From a checkpoint of a small image inpainting model.
Model: 5.92M parameters, arch unet, norm batchnorm, activation gelu, widths [96, 192, 384, 384].
Training: muon at rate 0.0048, batches of 256.
Data: trained on Sentinel-2 satellite tiles (TerraMesh), 15.9 epochs.
Rows from block 9 of a small image inpainting model, named by matrix and row number. Rows with one number belong to one channel. Each number is 500 + 40 x the weight over its row's rms, rounded and kept within 0 to 999. All counts start at 0. Numbers have three digits each.
After each channel's rows are labels from the 100 images, of 14848, where the channel reaches its highest value: "top examples" is what is common among them. Only what is clearly more common there than usual is listed. The data: Sentinel-2 satellite tiles (TerraMesh). In brackets: how many of the 100.
# convs1: first pointwise conv (model.decb.0.1.convs.1.weight, 384x384x1x1), inputs 220-274
# convs3: second pointwise conv (model.decb.0.1.convs.3.weight, 384x384x1x1, transposed), outputs 220-274

convs1.15:500569474500482500500500526500458593500516464457500500500500500500500497510522470500500564500500500500500517556500500500452592459500500505500500500556500500500504405
convs3.15:500476482500500518500500500530453500557500500427550590500500500500557500515533500500591602500462500472500472500470377500500507500500400489500495500524500500548500512
top examples: snow or ice (93); main land cover: snow or ice (92)

convs1.24:500509500500479466500500468500500531500500458539500500500464500518500500500407500500490520500571403500500518500500500500556507501461459567500500570500539500500500500
convs3.24:507500561500606419386500500559500555500544500442500500453500500551500593537500500500500500558528445500501516500500519581500501534500477418500502500500504500537538500
top examples: snow or ice (81); main land cover: snow or ice (80)

convs1.76:432395472535560415500500473500500500556500500500570500474527488497488500500584500496500479529475528439455500500480562460500500530447500500575500500500418423469552479
convs3.76:481460454500404500500491500549500461500461500500500585574508500500500492500440500520465500369500505500500415500500500500500500500500473500546519606567500500505480500
top examples: snow or ice (80); main land cover: snow or ice (79)

convs1.12:500554500500500500542503500565500500428500449536500500575500500429519580487500505500500500508542529479488500500469500500578500494523500398500500500560500500531500500
convs3.12:572500500500536500535500481490499500500573500500441500500500598532543500500500500500450500458500520500500556522464509393500537561500509473394500706500553500493577444
top examples: snow or ice (80); main land cover: snow or ice (79)

convs1.14:542500504481513500572500532500436483628500441473580428507500534481500500500500500500500479615485460500500500473500573389547477500559500473612500500500500500500380542
convs3.14:579500500500500475500500436486500500500500484556567500500500500500451500427500500522500539511500500517527427452498423500574409500577410500567487545445500567500517500
top examples: snow or ice (67); main land cover: snow or ice (62)

convs1.372:469500461485508500500486500500500615458519500474509500468500530500500500525500496500500524475569500500500500541500464500500495500530537500565509541536465500500625500
convs3.372:500516496484462500626500476500500557500500500518557570500491500500500470500389480500500504503500425417519500500431419500589500549405482500500500498500500500500505500
top examples: snow or ice (82); main land cover: snow or ice (79)

convs1.177:500500500500500500500380458500466500291500500482530500530500415500500500500500500500500500500767500458500500500500500500465500596468500500500468500542500500500551500
convs3.177:505500488457500463500562557487500492500434427500450578516500526505500500500511598500513585515526500452502493400484500494428500555500500514528606451508549500496631414
top examples: snow or ice (79); main land cover: snow or ice (78)

convs1.98:500535389500533500500603477500500500527554500500500379371500500412582500502598350501500433500477429500500500419396511500395531491500582472500506500571597500500446500
convs3.98:468500500533552599500500467463500500500543496500500500499500500500431465500569502500500510500485500500504441572505500500481500500500500525443500500594507478509500542
top examples: snow or ice (90); main land cover: snow or ice (86)

convs1.121:500500516443498500500500500587559500509500462500500540563538448570500500500500539480531500500551594500500367500500500476500500500500437522500469500528610447476500456
convs3.121:500500500567500452409504500509385508500500500500500500472500500479500500500523500500500443500500540500500500568529500500500520488500465500481500500462470500513606503
top examples: main land cover: built area (32)

convs1.110:500539511458500500535581638504492468500542500442500415500500499500500500500500469500500500503500500500503500500500500451500500500474459584500486519500500535454500462
convs3.110:394500500500500500495484416564538500500500500519500589500516452500502423500499500500500540500517500500500500476500489500500500500500541500500500500500500500500460500
top examples: snow or ice (79); main land cover: snow or ice (78)