Weights of a small image inpainting model: arch unet, 4500 steps.
Rows from block 8, named by matrix and row number. Rows with one number belong to one channel. Each number is 128 + 24 x the weight over its row's rms, rounded and kept within 0 to 255. All counts start at 0. Numbers have three digits each. After the name is the row's rms in percent of the matrix's.
# convs1: first pointwise conv (model.decb.0.0.convs.1.weight, 384x768x1x1), inputs 260-311
# convs3: second pointwise conv (model.decb.0.0.convs.3.weight, 384x384x1x1, transposed), outputs 275-329
convs1.232 103:122128128128149128128128128085124128128128121128128128128126117128128128128128167134128096123128128128139184121110128128128128128127136128121128150128149165
convs3.232 096:118128128128153128128122128128128196128109111128147140071128161128128131074128076128128088128128128128128113128128128128128177124095095128110128128128128128128068085
convs1.233 075:106126103128141128128102128128128128173128128128128128128128128128104128128128128128124128128140128128128128148075128128114128086128128128128153128128128124
convs3.233 070:205128128128128128128128147128161128128128128128128160128097128128128133128146102128111155128128128140128032128079138128128128128128154128128128198128165128128139128
convs1.234 117:105128086128161128128108128153149137128128128128128159128128128128181128128128122110078119103128140075128167107128128111128128128123102128046128151132167121
convs3.234 112:128128128102128162106094130128128128128128128079138177128128134128134128110128128154128128128139130128128128099128124128128090128141128128128128128160128121136128128
convs1.235 092:128167128128128164116128142186124128128128085140128128128133128104128128128128128111128193128128098128128128128128072128128128181112128128128128128150128110
convs3.235 090:128133127128129128128128128128140128147128000089094098128107176140128128128142093128164128128134128139079128078128129128128128128128122128102110128126128137180128128
convs1.236 096:086158159165106128128128152128128128128128128098128128128128152128096108128128161131128128121128132104128128128073132128144142136128128128128128128121151120
convs3.236 092:110082197128128156128128128128128167085162128128144124128128187105128128128125128128129128093140128128128128130161139128128126128128128109101128128136089072165128200
convs1.237 085:128128119128151127120128128128130128155128128172128128128128128128128128128162104128119128107130172128036128128128128100128128142128161128128128128128095169
convs3.237 116:128085128123134128122128128143137125152084128128176141128146122174132180121170128120101117114128128128128127133105147130133103135114128131163128128146128128138128128
convs1.238 104:128177128139128128128128128143128112128128128131097131128143128128151142128128147128102128128144128119127128128111139133147128131128128128128128161042152138
convs3.238 106:135128081147128137128128111140128104162114104129169109151157179164128114128067157117120128084128128134161084088128108147128128119149129128125128143110128128128128128
convs1.239 117:128128128128128143128128128128130128128124128128103128124119176128135128150097128122128143158128129128113128123135145128128116171130094128092128128112126128
convs3.239 115:128093124128105114160128109124128187128147158156128128128128113128162128160128153130128128128077128128100128168134128131128128051110111100089140136184128128128128085
convs1.240 100:128128128166110128132128128075131127128161132128128128128113128122128124134147134128128128128128117128121142128132128128122128128125128117143128128206128171
convs3.240 090:108128128128083155103128154157128124128128121097128144128131156167128144107128128128128128098128090128128128128128128128128168128110081128128093130128099128115148082
convs1.241 107:136137128123128128136128145116128128128128162128106128128128128124128128128128133128128128116128128155128128128128104128128127137128128128168051157233081112
convs3.241 087:128093106128128128070131128128128128128140128144128128157128128128128128110128128128157128128069124153129128128125170128128128128128128128094100206164133128128128128
convs1.242 098:128128106128128128128128128128128142145128113128128128090169128128128138128128128128120128128128128132128128117115147128128128128128128128128158128156128102
convs3.242 100:128128128116172128199128128108165128122145132103121152128128128128128137128192143107158132128143128102171128127141128128128128184128152128109105128134128098128197152
convs1.243 111:133120122128128128124131125128128104138128128128128106128128128147128144128123128128128111128133122173128128144115128128128128136129128128128128128128128083
convs3.243 100:128075128116128106164132174128128131117117091128200123129128127081128128128128128088128156128128131109035128128118133126128187067123166172113128128128175128128128129
convs1.244 093:150128129104128128141128128104128128104144129128128128124128128128128100123183128128128117128128098081128121113128128128109128128147143128122146128128134128
convs3.244 094:156165128128218113128107128137137128128128128109128144128135128084128000163128128094128089128113128128118128051128128128128152128109123128128155172088142128128060139
convs1.245 085:128110133128152152128128128128166128157085128090087128128128248141140128128136107156128128128128128128103128128110168128128117128128169090128128062128082128
convs3.245 110:128136128128110128128149128174128128128099128128120128128128131128137128146128118128128128128128153123128142188110128128128128128121154151079090128128108098185156104
convs1.246 095:128128128128128160132128128138149128128123128086128116161147131128128146128128128128128131128128128137128074152126128129117128128128128128116164146097106128
convs3.246 093:128108162079113149157128128087140147147128128128128128128127162128128102073128082128128200162128128128128128128128128128098128109128128128124128096128128164128128128
convs1.247 106:085138139128128128128128121128107128128139112121128128133128128128128113128111128128136128128128120128128094128128144118128128112134148141184128128128128128
convs3.247 092:167128153171128129117128128091128129111128195152174058122128139122102128128128121128112115186128128128128128128170135128128128128128190151115128092128122128128128082
convs1.248 106:128157128128128141114128128097128104146128128130128148128128128125128131142144113128128106128128097128128128127128128114128128141128128128128128128119152103
convs3.248 104:161089128128128114186101069128144194128142128128042128089128128128145128130128137143171128072152128128163128128128128128122128148093182128100128141098128144128105128
convs1.249 110:128128129128128128142174128150128128128147128128117119128128128128113128128118128134098128128141101128128170118128098145128141128091128128128128103136128128
convs3.249 087:128128128140128128128141128155128074128201170128128069088078097128074128192128109128128128128128064090128128128128139128128128128034128127074129149128138113069128128
convs1.250 113:128128128159128128128124128110141128105135148128128128125118089128128128128128144128127128118128128128128128128128128128128128128166121128128128102128128128
convs3.250 104:128128128128118133128128128126090156150128128128176116119095128128128187162128113153079117174128128067128128128128157128128120145176117154073161108111128128128129128
convs1.251 089:160128114124128115128131153128132138134146139146128128117128128128128112148123128121128143128118128128128118144128121128128132128151128128160128149165128128
convs3.251 109:128128186128128128128114117128173128128152094103107128129100128113128151114128128128118168128076125128133128128058093149084153093128213183090128126148128125169120178
convs1.252 098:129128103096138130155128128090128139158135128152141094128100113128137128128136128111079086128112128139128128146128138128128128127128118162156128128112128107
convs3.252 110:145128146101083177084231128128128128161128128128091136128128106128140128128128128125128128128134128128128128194151128128128132178128128055155128128117109128128128151
convs1.253 108:095145128148128128128128139128128128128126134128104128128123128113128128128128133126116130142118128211116128109128128128128128182108117128128128103137128128
convs3.253 091:165146167140128125128128168077128146180128128128173128121128143150128128128093128128128128131090091128128141128128128128129154146128133151128128128128124128135096128
convs1.254 102:102105140128123101108133128142128128107128125128126128128142110128128128128128128136128142128128129162128128158128128128150133130128128113144107140128117128
convs3.254 106:105112151128128104128168128128127170128128148128129064128130128152167255186134128097148128128161064128128101128128113128128125133112128151128128083128171128162128128
convs1.255 114:128128132117128104120099128132128143128117118117128128128154102128121128128128128128117135143128128164128160128128128120156128143128153128161128180128128155
convs3.255 093:149138128100154128128075199162128128128087128146128128128128128172087128128100175147117128128128128129128088128128103144124128128128128128128109134094128128128128128
convs1.256 096:136128144115120108128119128128128129128128108128128128128123099121128128149136122127156128128128128128128121142166128123156128128136128128128128128122141128
convs3.256 099:142128128160156128128177119128162184128165161109138168084128128128083128128127113067128128131095066142128102128128128128150073126082142110128128058128128128125128128