A small image inpainting model, trained from scratch: activation gelu.
Rows from block 10 of a small image inpainting model, named by matrix and row number. Each number is 128 + 32 x the weight over its row's rms, rounded and kept within 0 to 255. All counts start at 0.
After each channel's rows are labels from the 100 images, of 14848, where the channel reaches its highest value: "top examples" is what is common among them; "peak on" is the class under the peak. Only what is clearly more common there than usual is listed. The data: Sentinel-2 satellite tiles (TerraMesh). In brackets: how many of the 100.
# convs1: first pointwise conv (model.decb.1.0.convs.1.weight, 192x384x1x1), inputs 288-383

convs1.63 [128 161 128 128 128 103 128 177 159 128 115 128 127 103  82 128 144 147 128 128 109 128 150 184 128 128 128 128 128  93 105  57 207 128 178 133 107 128 112 142 142 128 128 128 115 128 141 136 128 162 157 116 195 128 126 128 154 153 188 128 172 154  87 128 139 128 184  76 128  64 128  55 128  79  94  80 192  95  46  10 179 153 128   0 173  90 128 128 128 128 178 128 128 128 130 128]
top examples: snow or ice (86); main land cover: snow or ice (78)
peak on: snow or ice (77)

convs1.163 [128 112 166 128 128 111 134 135 128 128 199 123 128  64 164 132 128 128  89  96  82 170 104 128 121 128 162 135 122 174 128 205 128 144 128 128 146  72 148 245 153  95  67 108 128 196  70 128 128 109 128 104  41 128 128 128 128 249 128 182 128 140 128 128 184 222 204 128 128 129  65  35 104 128 124 137  61 144  96 128 128 149 209  61 128  76 157 128 179 128  60  43  87 128 104 141]
top examples: snow or ice (76); main land cover: snow or ice (72)
peak on: snow or ice (67)

convs1.161 [166 128 128  89 128 128 128 128 128   0 128  64 128 128 128 128 128 128 114 128 184 128 109 128 128 128 173 128 103 223 124 163 126 114 131 217 128 128 128   0 169 171 158  32 128 179  46 128  92 128  91 146 128 128 128  88 158  46 168 131 128 226 128 128 128 128  81 157 102 160 128 128 128 111 128  39  87 128 182 128 128  49  68 197 134 191 121 130  47 130 128 128 134  96 124 136]
top examples: snow or ice (84); main land cover: snow or ice (75)
peak on: snow or ice (73)

convs1.31 [128  63 166 143 128 156 128 128 151  90 128 128 188 128 141 143 130 128 128 161 202 134 108 158 178 128 128 127 128 126 128 128 165 169 128 128  87 155  39 128 128 128 138 177 191 164 118 203  80 114 128 130 128 168 128 139 206  74 128 128 128 186 183 128 128 127 128 128 128 106 128 128 128 225 128 128 125 106 128 128 145 155 128  78 214 128 164 108 128 198 144 128  87 128  64 128]
top examples: snow or ice (77); main land cover: snow or ice (71)
peak on: snow or ice (71)

convs1.153 [128 128 127 108  35 148 128 128 131 103 191 152 128 132 128  99 102 128 128  92 128 128 110 120 128 128 227 137 128 188 151 128 128 121 184 128 141 121  47   0 142 128 225  64 150 128 116  60 183 157 128 128 128 128  63 128 128  45 128 118 128 255 198 128 162 117 128 128 125 128 119 128 128 139 128  50 227 135 209 128 128 128  79 156  99 155 128 198 147 128 128 124 149 196 231 128]
top examples: snow or ice (79); main land cover: snow or ice (75)
peak on: snow or ice (73)

convs1.131 [128 128 173 150 120 126 128  67 242 128 174 128  94 128 128 128   0 128 153 128 142 128 128 118 171 208 142 214 128 128 193 128  97 140 128 128 164  69 128 197 128 128  59 102 142 179 128 128 128  75 128 128 236 128 143 128 182 128 192 128  86 153 128 128 128 124 102 104 128 148 255  88  89  95 128  39 128 128 213 117  98 128 128 128 128 128  19 111 206  73 161  94 205 128  63 128]
top examples: water (80); main land cover: water (51)
peak on: water (53)