config.yaml
arch: "unet"
model: "image inpainting model"
dataset: "Sentinel-2 satellite tiles (TerraMesh)"
train_examples: 72500
image_size: 32
grayscale: true
crop_scale_min: 0.7
horizontal_flip: true
translate: 0.06
task: "inpainting"
loss: "l1"
norm: "batchnorm"
hidden_act: "gelu"
channel_attention: "eca"
widths: [96, 192, 384, 384]
blocks_per_level: 2
block: "sep"
dropout: 0.05
attention: false
upsampling: "transposed_conv"
init: "lecun_normal"
residual_init: "none"
optimizer: "muon"
muon_scale: "match_rms_adamw"
learning_rate: 0.0048
momentum: 0.9
nesterov: true
orthogonalizer: "newton_schulz_5"
adamw_lr_other_params: 0.0011
magnitude_pruning: 0.5
max_steps: 4500
batch_size: 256
epochs: 15.9
lr_schedule: "wsd_sqrt"
decay_fraction: 0.3
final_lr_fraction: 0
warmup_steps: 90
weight_decay: 0.1
adamw_weight_decay_other_params: 0
Rows from block 10 of a small image inpainting model, named by matrix and row number. Rows with one number belong to one channel. Each number is 128 + 32 x the weight over its row's rms, rounded and kept within 0 to 255. All counts start at 0. Numbers have three digits each.
After each channel's rows are labels from the 100 images, of 14848, where the channel reaches its highest value: "peak at" is the part of the image that holds the peak; "strongest on" is what is common among them. Only what is clearly more common there than usual is listed. The data: Sentinel-2 satellite tiles (TerraMesh).
# convs1: first pointwise conv (model.decb.1.0.convs.1.weight, 192x384x1x1), inputs 96-191
# convs3: second pointwise conv (model.decb.1.0.convs.3.weight, 192x192x1x1, transposed), outputs 96-191

convs1.53:128128128128128110128128128128106139106120077128128145128128128102179128128128128128128128163128132128134107128124128116102128128128128255128128115086161128128128118100128155101134122128100159128137255128128117211112182092128129104128128128128128128066128128128118090142128108128149128136
convs3.53:106159167114121128188106176128153106178108128128141128155128160106119125157168128139187126085099101163082128128128059165138181128128127128090218128128193145205128083128122073096166128128127128144106121128057128128178178106115099128101128098180128179156133086138214128100086094106128148141
peak at: centre
strongest on: snow or ice; main land cover: snow or ice

convs1.88:128128128128128126110128128221128128128083128128128119128104134128128128128090123112128141138128128128129128128140128128126128115143128128128142128186128128128122125128128159099128128128101128128128128128128122128128128128128119092126128128128144110141128128128155128128128151128128129147
convs3.88:073128128128128128170133128128196128072128100128128128017084095172175174138128103150094172128128206101128128129128199128062128128153142128088128128159128128128127128128142117179128128168128153128128146128128255140128128165128128128045128128128128098128160106128117128128156200128168128200
peak at: centre
strongest on: snow or ice; main land cover: snow or ice

convs1.0:134128128151110128128128128128127072128128128099157133128158194077146128140126108128104243128128128150107128128175128128128128139128000175091128138128092128094128128128128255128128128128119128128128040128128128142129128128128128163115128128128085153128128128128128128128128110147080128132
convs3.0:128098128128128139128128128122108128148081148128128073128128133128096128073148128122100131128207177128083149191148116144128180128128153128128102091128128126095124128128128128071137158128110119105128053128128102184128151095161177105128128163080128128125128128128078111096148128108128051128
peak at: middle left
strongest on: snow or ice; main land cover: snow or ice

convs1.155:127128128150128128128105128122128056128128128151128128135143128128128128134128128128128128050100128128128128132177157115128152134128128128128093130130000128128125128075128144128116156128128128111150106128128128128123128128134104128118128128128118128128128178128128128128128188146128128189
convs3.155:128189128225142128128067128128128128094128128042097128138153082217128128150093128255128128128098106128098128128072128128102128128147128128128158144094161171128148166119128182128128066166067128128128128128107128126128143128158128113128130128128095154046101128118128075128131128128041128164
peak at: centre; bottom centre
strongest on: snow or ice; main land cover: snow or ice

convs1.46:128124128128128128128128125091161095128128105170115128112089174118128128134094128128113128194128128128124128125067128128236128128102128128112128121128135128074128137121165202128072065128185128128127128153121128116149152128154151174128128135196142126167119128125120128128117128128047128128
convs3.46:153128128154128128183128128085128114128174128172182128147195128108161136021137128128150034093128068078159140128128151128128128114151131128128089128100128128128139128134128149182081128143128148141128096128007103000180128128113111073128128128128128174184078128128128128184071108083128138128
peak at: centre
strongest on: snow or ice; main land cover: snow or ice

convs1.131:128151128128129156135128098145128128128128128128161128128128159113128128128128128120155148186123095128107128141128128128128145128128128128147132128116128128128128171128128157117146128128212131115128154128128128126142079102128170128128128128128128128144128148128128119128131128128128138116
convs3.131:112080128128174111128128125194128128135153128143128183128165213128128137128177102087128125128134084128128000088128095150109128128146168128102150129128118128128128086128128116128128153075159139203128128128128189128128117227143128104057128138154069115128128180128128128037128128128128128070
peak at: centre
strongest on: water; main land cover: water

convs1.95:125128128160128125124073128093128087128128128128128128128135155128123128181128128128128128149104128145128132128077128128128128156128128161128128127128128128128128149128128128136128187128162128128128128090128116128126104115128128119128128134128128128128117152114127128128180128110157128128
convs3.95:167128128112152128128136128128128185128128128128128084009158128141116182128190128138130128128128153128134069128128134215078134163128128128128128128128128103163128128128149110128118128156169128128128128195153072128190155128128128255128178128128128128176180128206128128128128169152193128128
peak at: centre; middle left
strongest on: snow or ice; main land cover: snow or ice

convs1.82:141050128128128130128128195095128128126128128128091114111128128144128128127128115128144128128128128128128125128113150128101163128128146128128128128079168100128126156128137135139200128128128128155110128127128121186145094117128128171128139128090089128128128128128128121119109128159128128120
convs3.82:211172098128180140106106129126128128098128205128138050128128128139128148103123191125131077152128128177150132128170128128154128128157128091128159098072128167128128128182085128128128128128128128128087128128128036148128128128079128139158128128134092123061143128128109077128128128181128128128
peak at: centre
strongest on: snow or ice; main land cover: snow or ice

convs1.176:071128202128085128156128090099152128128122012128128201128128145240054042128128149181116118146128128052128128104178175084150000047128100128086153029111068138182146091178009128090128128128128128128155115143113130138118081194128128168128128173124128155171128128163057109238237128136113128128
convs3.176:128128128128118128133181143182128152128166092086128128020140128128128113128135121059128217128103170128128128128128128128177072128128128128159128128128121128102128128128128128112160059113159071128144120128151128128140073128116128140128128085217143111128139128105075083155128128093027128128
peak at: middle left
strongest on: snow or ice; main land cover: snow or ice

convs1.32:128128128128128128109128172255128128143128128128128128159085214128128128118157133141128128128118128128128108128074116128128178128157128180053128128137128128157106134128115128128128112159128128128128145127128122131128116133128128191128123109128128130159140128128128128146128135138128142128
convs3.32:128128128133166091136128128138197128120098193128128091071128075218212128128173148128114144128128080129128143128100108067062087128128112128128163128140124128128114075128128101128165128128128130076128128128243128128128128108070128175128128143128125128128128128206128037156111128145128128128
peak at: centre; middle left
strongest on: snow or ice

convs1.154:164128128128128128128093181114128066126131128164128128128097128128142128149128121128140128147128128128168128157148128130053128144128167128115124128128128146133128128177128186129060128128128098128128026128143128149128197128180128212128128128088128133128117128167128125128128128151154128128
convs3.154:128128125128198103068147128128128132206070128114170128128169126098128169128192128128174152128128131128128128154068128128125128149128128128128180077165037128180131128141128128128106128128102128128157128128128128120128128128128094128088098059189131128203128128128140128128128117194128128128
peak at: centre; middle right
strongest on: snow or ice; main land cover: snow or ice

convs1.161:113128128128115128128055128128128128128128118128151128174128086126128132191128128151153128126128125121128128128167095128128136128128128128140116128128128128141110128143128044143120148128128153128128145128124128128128124128094128048158134128128128128151136118128125143146124128111128128128
convs3.161:197071122054161063120128129133098157128104166097128107088144128207128153128188128059128128192128128049128128180098128135170082128128128128128102128122128070174147128128128038128121076128128146096128109128128106034128128128000128129132149128128091128194128087128117128108172128128094128128
peak at: centre
strongest on: snow or ice; main land cover: snow or ice